config.toml
conditioning = "none"
norm = "layernorm"
hidden_act = "relu"
max_steps = 13200
epochs = 27.4
lr_schedule = "cosine"
final_lr_fraction = 0
Rows from block 6, named by matrix and row number. Rows with one number belong to one channel. Each number is 500 + 40 x the weight over its row's rms, rounded and kept within 0 to 999. All counts start at 0. Numbers have three digits each.
# convs0: first 3x3 conv (model.enc.2.0.convs.0.weight, 128x128x3x3), inputs 0-9, a 3x3 kernel for each
# convs1: second 3x3 conv (model.enc.2.0.convs.1.weight, 128x128x3x3, transposed), outputs 0-9, a 3x3 kernel for each
convs0.67:446510493487558488438481466510499477525497413506477442488453428475417411536477457495486497478484465479459413488448427440460410483490477596582593584533492536532492481477502471469486545545487499557514537579564492534506483479459483549414503552481476505484520495470538515502
convs1.67:474557531465550578474492538448477523454503477457476471537480518563487506593560525452470507421432496502528536498454445588591510577578508532555542507505513416438488502524509518465459515476467467462490511488559471500558449465439517555491497514495480492493515554482515515471
convs0.68:401454450422445431484424462525511500517522530481523591480499491475513505461472442488544493528581549458487432528499464526521565509503510527519442540552487519502505574528402571550508500488503511575513492513407437491445465457458455444467532533532520539503507538521500502480
convs1.68:475526523462495539497449461549555505525558560453450474531396437533422489514453478523516541494414506517479497501429461550492498567489561451468479532545525564574500510500503542470510563527507487491531497510481454513575494502512515570527537535480481515440472505449483494509
convs0.69:529489521518479543483495515537541511562574538566529496420457408500488422536495471471448426434491464475460457440452468461474434448465498431563427419585433466493465510509483548526499508506531462513504472507513486493456543482532551424560548510530436486451438523452463428472
convs1.69:576514498509461535488430595497523518552512524583501526510482530480469502507519500537586463493566461538498472486485480488535498560563454501499467515572526508510490536551493521562502551486464486471499466457501460476495482483477499485509520563504541507513558509484565492432
convs0.70:509544527490506533500472471501480495488513518490537510529519518563503536547488521526485516515494540553555554458404460496434449564622542495498494494592518467516540464451479517478439490453453477509492499489501467394485503540562550572581568607554510517522504515506498539493
convs1.70:568543455537510469455504548455501501503526524506532535539512496496458488512505509520478473534509463561406371449543445433532499498534527434511497440595590456457511482469487492498509472494531514499520525599516503568513571516446487410459484487449517552533518530469487489457
convs0.71:519473474477467476450451510462528534462509540440438450473560506410433478392407479467469504489476471513543502550547529547436534501370396504450464489500546419485573498538488451541490437494475544551488537495493509524552450400454496487495461438439515501505504495526486523481
convs1.71:474441514466463511468468534440459532477481511522492556463485455515544512527541568529545514501502506504495422509513437484478432487475474472492482500464468498491475496566563443546554482521536501479544470437547474499597553461462523483528465400512484499480550568557505477517
convs0.72:499540518526451481494432438464485451532557519501472424526497488469436472509495515597517504530478516490441490522455478564454488516487545470472437484482521522508552461449504480474451496543525574536494505495477527456505559521570499470566551545545510486462488512519489475537
convs1.72:487485550499497536458445496486524505524520538555572503519555530470501486517527466540582555514519494556502477463457438467516511539526481444400462458491493465579505450424438447505572457450521508517572479502454558493466494505492492494520517544567547593484593533473569543532
convs0.73:539549543527535486517506505435514529491511474555511439501512491432432449561505429556541558582572609612612619481497460515493376484479408461469467555559487549551504468485450543510478526496519492476486529481506473444468498534518492553545503514547522529484521486483446477487
convs1.73:436482496436481535526522501535522522454502618438507531475414445506504494487539522497483432516484446468487450491498536510500479504504543545577540485540514489514476512446475474424496485480515505526572489475566490547533457533509482440472486471468469467449508452446530512548
convs0.74:539522475545490478542476419541544544500547480513551443496474513531528512526517480466430424457468477496516479514502432510497462535510486570532540547504537549477450508461498437426486489495555480481539544534541518560536451442492472430513493460466554549457511518454604557475
convs1.74:544522474559545500534457499472467505473462462532547510467474501480509520538594591599567516589615526576543497466527525474497470468477500528496536505559534517557515488520473444506523476497492488497487539549547565522516549520476452470470442526480502487544490542489465521481
convs0.75:484469435523513468546587484562582567537510518533529582442527474392498467485527511510539534518521493485533482470448596540526573459444499488461484483413515496415530447464479483482435445483462477517475495538522483514494509522572454500549486495516544537495503501524512505570
convs1.75:567505508512432421549444460484521494496453437482469480497509568486471555475454506450468533566530523490522587538536509504523490455473466510549483541533561542588591495509534532505595557504538486480500425453506434439510485501476435481455483493447506536479531523522536450497
convs0.76:526485518527517557525503519463447439499483460492493515485533576450490506479596540542570520533509455520533482471532447507518489529518499576444524553427432530492456479504442425441476484522525485506482548537523489478462451414524465475536518465459384404504468496481475537496
convs1.76:575468504534455489588522569456521496511565491478438434472519482470557474488521521584562555507517532531528522500477447590546489533489498462496475533544513465475495462491436463569516460450401515516512531512601464479514493507521507536518485538522451489457441615477505542475
convs0.77:572526573537482474525410519445491428439473524484480569476436491440485567494465517459493475490536559594535472464521542468473454424476431456467395469469530498483543477444499437427491436500440491455475448433486510516516572572563455543502446486442537521484522511511508487485
convs1.77:423512545541564508515464491454435535448469467459554585503516543540548595526498523517454459489475508483512495462469471507468531466443492476497444472469484515518500473475509492551582447490534542533568517535545538547540495472479452505469489534511518518537516512509446533500
convs0.78:410472546477552512520551513519546513485452508509513488512481516481530473465466402520526450528575501518522460511531541460505548534469446459438515506461485508511518508520552523503487496489416466494459526521451522552459460525533470527605454494474521445470503415555516440534
convs1.78:462421398467486443448429495568619559496510470518533558555489441559501448525549468494483505478521484502555529509541513459480526491495462475454466506460521546565530573581581555492532483498546474515466501515468515521479446522519503567498461474473468530507485517499603554484
convs0.79:529536500523517494556488511499569533512567565511513525519530491521576543455476471447479514475553522527540525505515487506569526499492515523578615520543546475536562487489471503469412523510453526502570497478525507541515455434460568462482504518539521487507502516502490476519
convs1.79:507441407540469374546475446476422464460457451426444469439483459528551455556544531412530466481570488433552511442530464525550424495431429515485467485442541418395514503516494513562537525532523496489468474525560483527502480509545499555557475562486522513479510556472489490483
convs0.80:488526579494525555553474435522467505574499514541478517542490525482482552460479552521485500480474480476462512466504509527537505509503530479536512470509465497470547494515541451436447455484548501527570558491504528528499550455529579406457462452467450475592417464506500488529
convs1.80:516489490541543510435519511521494550466423458494479526552464441528470453469472454483532541489518513465506509506496524562535552563491506525563513557591514512536464555449545515485513419463521541568467534539455540576508542527500535442410544521449545424508505479547513448467
convs0.81:434502449507506444484450438482453451491444437455413435522551464500553482534531554497540534454470487476492514451466400471487409463522487571560507511477502466501434504504522516497494467510512460508485452498530465473452494438464530409451558550559505505525465544494458533501
convs1.81:524527524463556508451546539492523480480577512501564530464415433452464441436461444532525490498477455443409411481529583571601526596560509548551545544468499477447460467577513503519549481480552546536541555501497534497500452484512440480462535541489524533469515513525544516491
convs0.82:519555561484524513516515576508582543535501528490481543443447455485458460491535532459506481507522493517483476471408461536485442545498476466481466412412415469530456491496523470493536543527495545532512472484524483473499490487504447491490497512447573535524528451455479455490
convs1.82:512525529479492520474483504444468494421418498467442450494512520478476513466465459528542574535609575433498493491476480554559528540500504488488489519518559499497541491456473492476478543482493525493520469484550459496550533493506539471470533500555582532513595560501514478497
convs0.83:555570528528548533528504513507494497504499499454539520474517574567562594548528535597546555570513546561554521487418561533450482580637561516556516450535477509520451504408432484444471493452456460468444455523493467449506555517487519454496468585580468428480461475478455509444
convs1.83:483415485474467496473534529514532470496503507465478505536541555513543512508546526515525474502567479477480490515547504479482570510513501528486476522533514475427524475485527532491497505446511546529479525667419512555419528489472460433543538555534484591479547553511528491539
convs0.84:576519533513459538506468513474496479469546534487571553510438451472398417500549497476493524492475489475503539467534545501495493474537498440437456454518509471499546536567593549512561559491507547545532476478505570520518527478453510464455455466569422465493430429471462470475
convs1.84:478505506551477544553512468441440428496491445563518480461474454479502526553540553465512502555510576583569632531465456579572583498498536530527559551497511485503481539565491556573557505557550546521544475497519497457498461568514432524512526582554460470454464538513482573471
convs0.85:504547478518558454548509506423526534536491502556469515470518476554556444448469451506447434512504498492453483467442447479430444530512492447498482531434384480483483485520516496504555471489498485463458565595483483528493475515507575514472575557562482506504573524535550490521
convs1.85:480500516489486407491466434528499503506570518551540485533536545528604553456512524485556610573588543532525570522513505547580533472541498516548527519547584488534532547510502542495485564573539470522497433499536545511538457481499510525499577584517599514417543575615511598582
convs0.86:508457476543529488436485463491507496508536488483542474492488471486505460405410402495507491423496492479504515476534502501576518496472504465506540494540530504541533575514480540516458477501512531488498634558491550557531472437440501519450452542498497541527482511499442498511
convs1.86:479534615458491602495515517442469445469519461499518482494459422560544532561526516515475577549452517544470508543567487523577520509568511467415410513464400519480438556533494528494444508468448493504558537514539471524554522541542481524565466470507530467481509501434516571506
convs0.87:459466489488460515527488476536493470500488570484491537563533593469488512485587563501499532515461476511491518485486477567538522535556513568530499566553453518504426563550568498510566536497538538524503505461545543542543499457454426481468514493497532488513474496480450523537
convs1.87:511458449443526500464490434480493449503517459579536488478497512455462524482511553458457476461496512434474520481500546530430494489405481512468431541475395521571495467519518500504496474504503490490471498534457504489488429514506459548471482516460482457501531572569557519517
convs0.88:475481494506482540520512512451475447478521529459468474471470527558530564513514519456445464463463500477492487450413462456483498433402445475438514494468588555501576459505501479477436397457471551524488451512483464551500463426463494497506503521492470428501456477572511553571
convs1.88:479520561457467550551576545503480489514553497523505459449480505529496524511454496515565504555542580538550542492486567588487584527470528535505471531481442486447486472505537523514467497505504516619489502540519506474446489528458547588472555584489433479497512546440502480480
convs0.89:513507490480543497503529549488461476513462469478486483502554518520555512544585530476470497520464474483474478469485518523454501453445460502574531474533512500524550474534554495523537513494484506510485438492436492457450509521521552538556505504542540484463543544527510551525
convs1.89:468511478463478482495498431497492496526510541502485551427428416406426379473498443500485490513498453513493478557495447513497428506511507497425455469431447476467489488520490532550513503503533567541538532490480493441478468460398460534459531566475492491465497457421520501512
convs0.90:569486490584451510508515512502476497478465518571510528493525473510568537482535514532519456508594543432558545514517475471464562493420509531517461535486510477477490485546458555618498463485567499472494531522501499546491431453496560491545502498479489436542526528528503453473
convs1.90:463521489463469485530531532469495437521533506494516539473521577539626576493547573409474472457523482556486428527603566496541488447462510508547464482482481528455473521494461498519526505481532506458484514421459491503479529498532562476545526516548539469500448450516451456504
convs0.91:512471568436472596389512585473505513560528457554533546579514492576451517536417510489475454459469539506525472526541586479518564502534487415436454532473459559498463499545531438493475512496479507438504435523515456540575482524422542560439529432409414455431435467479486530549
convs1.91:469511525509533481524546525514469492477481545494482533498508490534437456544471479557495512561538534513506525492434497490452492486484480494528532468463518551526447526495420418540469429519444505494568487502518544494480450475482469503482475510510507541566562563565539557521
convs0.92:481488527491465486492494510481477478486479469490501483473444462488439445470475476477484482494487500475489472523492507544510495524543547489537551510542547534518470483462465488462472491475483513434451514495484518508545467559601503543583511513491539552517551526517542542505
convs1.92:496472510545527557495527552481509508417448523451454528518537490498532531555572528479508519479585535479550511501489479443447508453428507485481486402376389428450465478463503472440495482462537473473502496549542511562542523467507480427484483460497512487508449393492438411534
convs0.93:507507470526448509542531505514560556462493501492523467467452495598514538530454498518484527537474466521431446524561499511507531546540580466483526506476499421469488500502491445451469508476449447446435453484496458424467539501516531487478602573444477514484510416413530560507
convs1.93:493517580519512519445471497561497526514430485538464490460469483466480528437405454529501516565543575502511595538501493527513585456496546501498461491542511491505454519527483454538496480595493520510505509524492483459508512518462492456387492461399528509462575561506545577561
convs0.94:485476476497450457568515528482503538512551512561549479515517525488534504501511480493466473495473481433471453497507537501506544517457471434494507521511503510493501531487540528461511496494460543495526522499592507519566500492474505468478501472543570520563541486500511553456
convs1.94:474510510486517532496473512430492452449542448466511504572509463532510509520536562508459501536452476526513508461488452464489483451533552463471537485469496539497523492509509475437448464414472512454518470455511451554439458424409476483404457481469488525458498531478508494489
convs0.95:521546499578534483525548503479476537561498543550497455479476417491485440491503547496499485497562522525549503484460456503484525450497514497432440530495542496491503514469455464457468445534527591521445552485478540457485519559506555562540493486475564470478592520501543555449
convs1.95:494544477428488422482508491482508521499590557450526446503445444601552505584549525444505550463544553530569544491465493530515514484464513431437423469526476444431432481519491510468432509462462506501475551556520459530484527523483506486476512477442487504506465477521501515535
convs0.96:487505458461428458454415499518470424522510483442545529459502514502532512540542463505510560558556574552524508533488451564466495486473493443480482440490500440470506575547545499483467464496457505511481481480448469499521656434372573471407496465462463445436471487483470492520
convs1.96:500450503501531504511549537450467473451447531524595598558489493508509521512518549478520516493446459436470428558498473519532453522501475478504549453473513494451513484515478456501528421472483479482548414480558439534558515501512562522540529488471490452476508505505472480538
convs0.97:481511542495506498481480449487517497429458450458532485511521523508503511510421466517486450567617508557596523569563569516568513478589549556557569533559528520559526508492520536544482501515458489523504497463498602532519499493497523463440523500462489482424555622492545518477
convs1.97:568546521551487482534517540453525464431537519447495519522533503543548524518500454514497502553478528573530562447460462453410414509498459483471497466494515469495490528510466522548480499476490516504481544529525562569499521532543538570546526566508483511513498576609531535531
convs0.98:461459493516501480523540474515512547510494488515485478485495509474552535464498510480459526499467445420409450457483512469512524480523529427478530497509534510476546495494434509502449474502466548534498536507480509510459481524505517472437508431440500503465522509486485484521
convs1.98:567493495490495513509526501470493470465535485479493494424407476467488516462494513476480463512504486514471482460467521475474467523572546559551506463480493503509474476510472522529532536568507478461467455446456530443459503463505482465496480459464448420391419419411436475494
convs0.99:495494476490510564456525566541600505493489444480514511418509487507605464448516420507504441477470442521527526522484497471504474448478547453459498516514541549492512494491457442492484462498533494501529524465504566513436443412489420452550453529533561570480562490493503463451
convs1.99:490550478493573557481494512476521520471544499518551498464488499452520492521548528482482483542500503493476477488526507542585579545607544402392482423377447471468497549546515514453473508492532481511538557574562522593558466446464505472481519481516464417430511515493497518540
convs0.100:503477493525513516473524509579510489574515454609598478536472514540458508495479498486514499477497475499492550450406491448441464463491532565567490520566494575604537537515475524501473533484459526550517569559575558541554544535545489512512490470432458501517429459522502503533
convs1.100:493511527473502468525522503532504490494452494461442470424467523384449504464477520519524480455538513436474511489509517486562522524545477516485532564446482550442465409521518463514506509531490436407463408352420452432506500510476475498492425494490531545517506517525543459478