Rows from block 3, named by matrix and row number. Rows with one number belong to one channel. Each number is 128 + 32 x the weight over its row's rms, rounded and kept within 0 to 255. All counts start at 0. After the name is the row's rms in percent of the matrix's.
# convs0: first 3x3 conv (model.enc.1.0.convs.0.weight, 128x128x3x3), inputs 72-83, a 3x3 kernel for each
# convs1: second 3x3 conv (model.enc.1.0.convs.1.weight, 128x128x3x3, transposed), outputs 72-83, a 3x3 kernel for each
convs0.105 096 [141 152 125 126 123  93 151  99 117 118 114 125 116 120  95 132 195 158 143 130 138 181 194 148 133 134 148 115 140 145 160 110  96 141  88 155 137 105 150 123 118 162 138 145 114 103 113  97  67 175 130 101 140 153 147 114 122 130 153 162 139 125  85 159 159 164 140 118 157 182 151 130 193 104 133 163 155 148 150 136 123 112  81  98 152 113 138 136 104 121  88 157 169  91 157 190 146 193 196 105 146 102 119 176 136 119 160 112]
convs1.105 082 [ 79 158  43 105 143  36  97 110  59 141 127 117 176 153 156  99  65  60 115 118 124 140 162 109 106 102  82 157 127 115 156  69 118 103 122 187 178 165  93 158 125 107 115 160 126 123 139 119 101 112 174 133 170 146 122 149 128 166  99 126 148 107  98 146 134 171 141 158 161 150 112  94 179 145 160 191 119 121 110  82  58 120 109 115 110 113 130 169 176 119 109  99  75 132 120  90 160 107  72 128 131 180 218 155 138 229 167 118]
convs0.106 097 [138 164 139 117 128 124 148 112 132  79 111 119  85  76  83 123 140 135 100 123 126 105 106 116 111  96 130 142 164 118 140 156 121 131 117 104 121 111  99 126 113 125 130 102 129 159 130 150 135 117 150 159 175 106 150 165 160 118 144 119 149 128 150 152 150 145 129 140 123 124 123 155 130 136 137  95 107 114 128 146 103 119 114 137 108 137 127 129 156 168 120 143 138 117 131 121 147 168 125 139 159 123 121 101  97  86  93 116]
convs1.106 097 [119 172 158 129 151 128 108 105 131  79  67  79 108  54  90 121 143 166 152 133 156 139  99 117 123  92 102 113 107 161 155 101 175 131  97 134 101  87 131 110 119 131 137 156  85 151 148 137 108 144  96 108 134 134 138 134 141 116 131 120 115 104 113 105  77  92 151 175 171 101 132 125 162 123 179 122 126 131 111 119 129 120 123 119  92 117 130 120 121 130 114 123 128 141 122 139 155 135 106 128 115 143 165 153 135 118 111  55]
convs0.107 092 [104 128 106 104 125 147 160 161 128 136 110 130  77 104  98 108 109  96 133 149 121 132 139 128 129 114 142 121 122 107 152 121 120 192 188 146 182 168 172  89 128 107  96  61  66 115 113 143 103  95  97 150 150 120 123 104 117 106 107 112 111 116 154 143 137 133 139  91 132 172 195 181 120 146 119 116 140 106 129 154 115 121 120 129 151 136 116 145 165 159 183 170 172 109 127 113 126 144 114 120 136 116 114 138 138 133 161 152]
convs1.107 088 [110 100 117 100 123 152 101 146 139 188 194 183 132 122 132  77 146 132 137 150 133 142 133 133 138 167 196 123  68 141 149 125 207 135 119 128 156 195 191 116 135 150 124 170 158 111 145 157 119 178 136  85 147 123 102 101 116 131 191 158 123 137 123 120 154 123 102 114  74  82 100  95 119  95 119 158  93 147 187 142 165 135 140 121 108 157 144 131 139 167 132 116 107 150 135 134 151 116 118 153 117 117  98  59 148 141 163 182]
convs0.108 099 [130  91 161 124  87  73 122 159 127 149 155 154 185 166 137 172 144 141 147 131 105 129 138 121 113 163 117 115 125 146 150 114 180 170 135 110 132 106 159  77  98 167 162 138 150 165 114 159 109 146 131 151  76 118 178 142  96 139 124 107  67 135 171 109 101 140 148 145 133 179 202 177 141 125 136 126 110  64 151 163 119 152 155 181 154 175 168 149 129 138 110 117 144 131 115 159  88  66 129 141 133  94 118 125  92 140 124 116]
convs1.108 082 [182 142 101 155 199 115 167 175  82  69  96 111 139 117 112 177 159 117  88  74 147 122 106 124 131 156 135 108 102 117 107 111  86 120 164 101 105 120  79  79 172 138  98 107 134 137 104 118 115  92 148  96 137 144  66 117 197 141 116 128 171 144 125  68  64 120  89  97 114  92 141 121 128 145 116 100 113  95 138 124 171 104 122 134 104 143 108 101 161 147 164 173 208 171 149 174 134  80 110  77 126 149 110  63  87 112  91  75]
convs0.109 093 [106  91 136  77 132 181 112 175 112 130 116  95  73  79  85 107  93 125 134 153 153 136 178 147 181 183 154 166 124 159 151 134 172 130 146 156  90 117 144 175 133  78 162 132 156 135 110 131 176  72 106 110 119 157 112 163 131 139  82 121 146  90 106  97  95 100 150 113  95 120  81  92 127 158 139 128 136 110 145 134  70 102 111  97  93  54  39 146 147 133 147 128 145 174 133 160 127 123 147 173 143 133  98 129 117 124 101 165]
convs1.109 080 [ 76  84 154  97 134 150  98 114 147 140 115 129 102 132 168 136 146 188 147 111  91 133 117  89  94 120 110 126  52 114 180 127 176 175 150 197 141 109  74 218 134  94 154 128 133 144 123 191 152 172 140 159 138 181 122  78  99 107 122 127 132  97 114 122 106 105 138 143 121 136 162 135 149 133 130 169 139  95 168 129 113 112 118 158 129 173 128 158 184 131 118  55  90 112 113 113 141 173 156 167 112  85 163 148  76 150 116  98]
convs0.110 104 [ 99 122  99 112 201  76 185 251  73 151 149 103 197 125 100 184 138 135 174 110 172 156 108 149 146 167 142  89 101  69  86 116  51  75 138  80 118 120 144 133  95 129 111  82 101 182  78 116 165 110 116 203 136 138  89 120 100 101 100  99 115  41  59 105 129 107 106 156 119 110 149 157 155 111 113 156  88 109 137 122  99 141 158 155 122 122 132 143 109 110 134 185 128 154 157 126 122 136 111 128 107 117 140 160  87 135 160 108]
convs1.110 084 [ 55  77  71  30 135 121  66 174  94  84 153 143 109 156 174 129 111 131 160 168 108 128  90  89 149 112  77 145 255 194 172 254 137 197 238 142 151 169 130 143 105 140 168 144 147 129 150 124 124 136 167 118 135  92 134 131 152 112 127 136 108 111  91 125 127  93 135  91 118 138 123 145 114 167 123 150 124 151 157 172 163 170 142 137 191 120 134 188 152 125 149 131 177 137 144 157 138 131 164 124 217 157 156 189 199 185 208 191]
convs0.111 092 [ 85  46 126  94  59 131  85  88 109 116 130 129 109  96 126 103 109 114 105 113 123 116 114 122  90 112 123  63 107 138  72 137 150  78 126 140 163 186 125 190 154 137  97 165 188  57  93 102 106 135 101 134 123  76  85 115 140  34  79  71  71 120 108 152 166 165 128 134  87 177 204 165 128 113 145 124  88 142 178 172 179 149 145 128 162 136 101 125 118 113 133 120 122 130 159 195 151 189 173 162 160 126 144 114 105 116 124 113]
convs1.111 115 [106 109 161 115 109 114 123  84 120  89  82 106 107 144 172 202 168 162 102 107 129  84  80 115  94 151 141 171 143 164 152 107 122 182 153 178  81 105 131 139 136 123 130 116  88  70  94 109  98  68  85 135  84  95   0  74 155  92  68  52 181 192 153  95  93 186 122 148 204 111 109 134 215 171 138 163 138  69 152 150 104  85 102 103 157 154  82 193 191 131 141 113 128 117 122 112 144 148  89 121 133 104 102 100  96 132 175 168]
convs0.112 091 [141 114 167 139 135  60 156  84  59 125 132 106  73  96 163 108  57  59  88 121 113 129 145 108 146 168 125 115 150 134 100 109 110 148 137 111 166 166 139  89  99 143  97 135 184  84  91 139  82 107 157 152 134 173 148  97 116 138 143 139  67  37 148 172 152 150 173 178 139 116 128 100 202 156 165 166 100 123 108 130 132 146 140 121 105 122 111 136 155 133 121 159 110  83 167 144 187 215 148 140 131 144 110 153 166 133 132 123]
convs1.112 088 [190 157  91 160 153  55 158 152  57 195 150 150  92 125 147 157 150 122 123 114 124 121 134 154 117 121  98 108  63 128  89  85 166 116  92 123  70  84 127  85 146 148 172 133 109  91 133 155 121 164 139 130 164 126 186 190 242  79 104 138 148 109 103 105  93 131 124  73 107 109 109 119 175 188 180 230 185 143 103 108 114 122 133 128  99 112 139 144 112 117 122  66  64 112  57  15 126  86  48 191 206 163  86  90 127  88  89 112]
convs0.113 096 [113 149 152 128 115 164 103 125 146 131 144 168 115  98 106 109 103 111 120 144 115  67  76 123 108 109  83 156 163 161 147 125 103 145 173 137 140 147 176 158 131 111 154 139  89  93 142 143 125 134  99 108 100 135 113  94 107 215 183 204  90  85 106 110 153 177 141 212 244 123  87 105  80  88 111 128 201 146 123 114  87  79 106 113 107 111 119 147 139 123 113 111 121 143 112 105 127 131 137 154 190 138 134 154 132 107  98 117]
convs1.113 095 [100 135 158  85 112 142 105 142 118 125 115 134 115 117 133 130 158 162 166 167 107 141 150 171 123 143 143 115 148 173  78 134 170  49  85 114 124 110 127 120  61 111  84 115 127 160 120 130 120 126 100 112 137 183 145 161 188 119  93 172 108 106  93 142 155 140  43  89 136  83 119 112 141 178 170 149 121 125 113 137 122 119 139 145 114 141 186 130 186 140 146 145 176 126 147 143  80  90 114 142 150 154 149  84  83  56  45  70]
convs0.114 097 [174  84  72 217  65  51 174 119  81  98 121 132 133 122 141 150 133 134 107 106 130 111 109  93 134  95 118 141 119 158 121 100  98 179 149 167 154 168 208  90 115 211  90 131 164 124 153 106 122 164 171 141 101 138 103  99 130 107 120 106 158  75 105 135 189 135 137 194 194 117 152 120 108  93  82 134 159 102 119 157 113 117 127  75 153 120  63 140 115  78  90 118 142 114 124 143 123 113 145  70 107 113 107 151 123 116 148  97]
convs1.114 088 [161  98 100 176  84 121 143  68 115 130 156 151 105 122 136  89 130 184 117 110 134 160 134 184 200  91 104 170 101 174 113  55 149 119 127 159 154 143 160  13  93 116 121 107  97  92 163  80 115 114 116 189 126  87 148 163 156  62  94 145 128 165 144 111 142 124  92  94 158  90 106 145 171 138 103 196 144  75 212 165  83 144 152 138 115 151 114 148 155 103 104 117 121  72  82 104  73  95 137  95 128 126 104 169 156 106 177 180]
convs0.115 095 [173 137  69 194 146 158  87 104 140 129 115 134 116 136  98 186 121 112 159 111 147 108  89 134  91 122 117  81 102 121 145 105 133 121 103 146 100  88 111 167 148 149 133 102 174 147 111 179 180 116 129  94 144 103 109  91 111  92 110 126 110 141 140 163 176 150 102 103 112 133 122 111 163 165 155 118 168 150  87 107  85  55 108  91 122  88 133  97  80 132  52 111 127 119 153 146 130 182 188 152 121 100 154 130 150 137 117 121]
convs1.115 077 [ 99 137 170 119 104 186 126 141 189 172 175 133 114 104  97  96  73 117 150 178 157 146 127 108 129  93 141 107 103  97 115 114 171  89 101 151  98 137  68 152 163  84 160 119  52  79 170 132 130  94 135 140 124 122 143 184 157 117 101 179 140 189 182 119 155 146 138 184  87 127 139  55 151 127 141 123 133 138 111 121 108 127 145 144 152 148 125 201 156 113  58  39  96  95 117 139 109 168 116 142 138  79 119  51  44  83  69  88]
convs0.116 097 [165  81 126  98 158 124 103  61  83 137 146 126 160 197 107  95  94 118 162 139 111 122 130 101 112 175 126 130 124 168 142 147 118 138 126 140 122 168 175 141 173 133 173 155 133 135 173 110 170 181 140 182 208 214 122 126 115 115 102 140 137 112 133  76 134 124  87 142 141  82 104 100 140  73 114 123 141 139 120 122 115 121 118 165 103 154 123 155 107 118 133 151 141 157 124 113 167 100 123 110 147 142 143 139 112 140 136  77]
convs1.116 088 [184 127 125 130 119  96  95 188  62 110 173 148 143 110 104 133 111 165 130 100 137 116 112 138 146 187 148 163 145 130 106  72 151 140  80 140 144 132 185 119  68 187  99  95 126 135 185 116 161 104  93 145  80 158  55 106 135 141 134 154  84 145 120 153 148 138  62 124 156 143 137 204 148 123 121 109  73 151 134 168 141 125 140 161 110 106 184 104 103 199 163 131 126 136 163  97 145 128  83  67  59 145  65  64 105 112  82  62]
convs0.117 114 [128 146 202 115 143 255  98 116 179 119 118 117 104 133 138 134 124 134 131  77 191 144  71 228 130 130 170 123 144 147 109 176 139 105 178 108 119 115 114 142 164  68 149 165 105 107 100 121  92  93 100  96 111 103 135 114 119 131 109 122 134 119 123 131 102 120 126 124 106 135 110 111 130 139 150 130 153  72 143 150  85 115 122 108 111 133  86 134 127 126 134 151  86 139 148  71 149 148  69 129  99 133 117 134 140  95 103 131]
convs1.117 116 [147  84 124 179 141 124 191 127 127 143 108 134 140 101 130 148 117 158 104 128 127 146 105 113 130  51 136 107 130 161 227 134 167 227 149 167  80 132 139  35 106 122  81 111 140  88 151 126  98 129 113 109 121 120 182 154 138 147 125 113 173 161 117 159 111 116 161  96 107 141  84 112 116 171 182 101 206 172 158 172 173 164 125 102 198 119 107 172  93 129 137 135 104 147 146 116 149 135 128 134  95 167 182 104 134 185 120 129]
convs0.118 095 [114 116 130 103 101 126 131 144 130 143 167 160 190 226 193 135 178 175 158 150 141 189 156 164 140 158 113 126 104 116 110  89 113 121 142 143 146 113 168 152 153 143 130 142 109 121 155 120 134 194 121 115 164 133 105  95 107 136 122 148 162 157 133  68  90 124  86 134 153 107 146 137 158 159 134  91  88 100 113 102 102  56  46  99 133 155 142  89  87  91 116 141 122  94 102 102  90  84  57 112 111  98  75  69  89  84  91  93]
convs1.118 082 [159 122 137 140 135 132 122 124 136 135 165 140 170 175 161 101 124 115 144 113 122 114  72  76 176 150 118 123  90 151 109 100 169 109 113 128 131 109 102 133 158 132 113 117  90 166 130 126 143 157 154 143 133 142 183 158 137 150 176 131  96 112 118 143 180 205 159 192 210 120 109 121 167 126 101 182 148 129 136 155 123 124 106 124 154 159 157 161 161 155 128  82  73 115  96 112  52  65  87 106  87 126 106  73 142 100 145 180]
convs0.119 127 [145 116 153  87 176 125  99 179  98 139 123 101  72  87 137 157 125 106 122 121 128 164 128 100 103 158 143 124 110 167 119  86 136 112 118  93 102 140 136 152  74 140 173 129 137 153 115 133 187 186  82 140 157 148 158 161 151 255 103  60 112 158 212 136 135 116 107 133 150 123  75 127 110 115 141  98 116 150 178  72 130 147 141 119 129  86 109 160 138 149 129 124 101 131 113 109 138 119 116  98  97 115 110 125 109 124 141 116]
convs1.119 134 [125 124 119 121  98  77 173 136 144 126 100 119 104  71 106 130 139 154 131  90 123 133 140 167 157 102 132 146 163 104  93 111 138 133 109 123 172 165 113 151 141 126 176 155 163 155 123 185 117 143  40 133 113 148 158  65  57  93 111 237 130 165  79 120 190 143 158 163 164 139 126 148 147 143 133 119 110 133 134  99 169 133  98  63 172 175  96 115 140 139 150 186 107 105 135 141  89 120 140 187 220 161 117 212 250 123 112 168]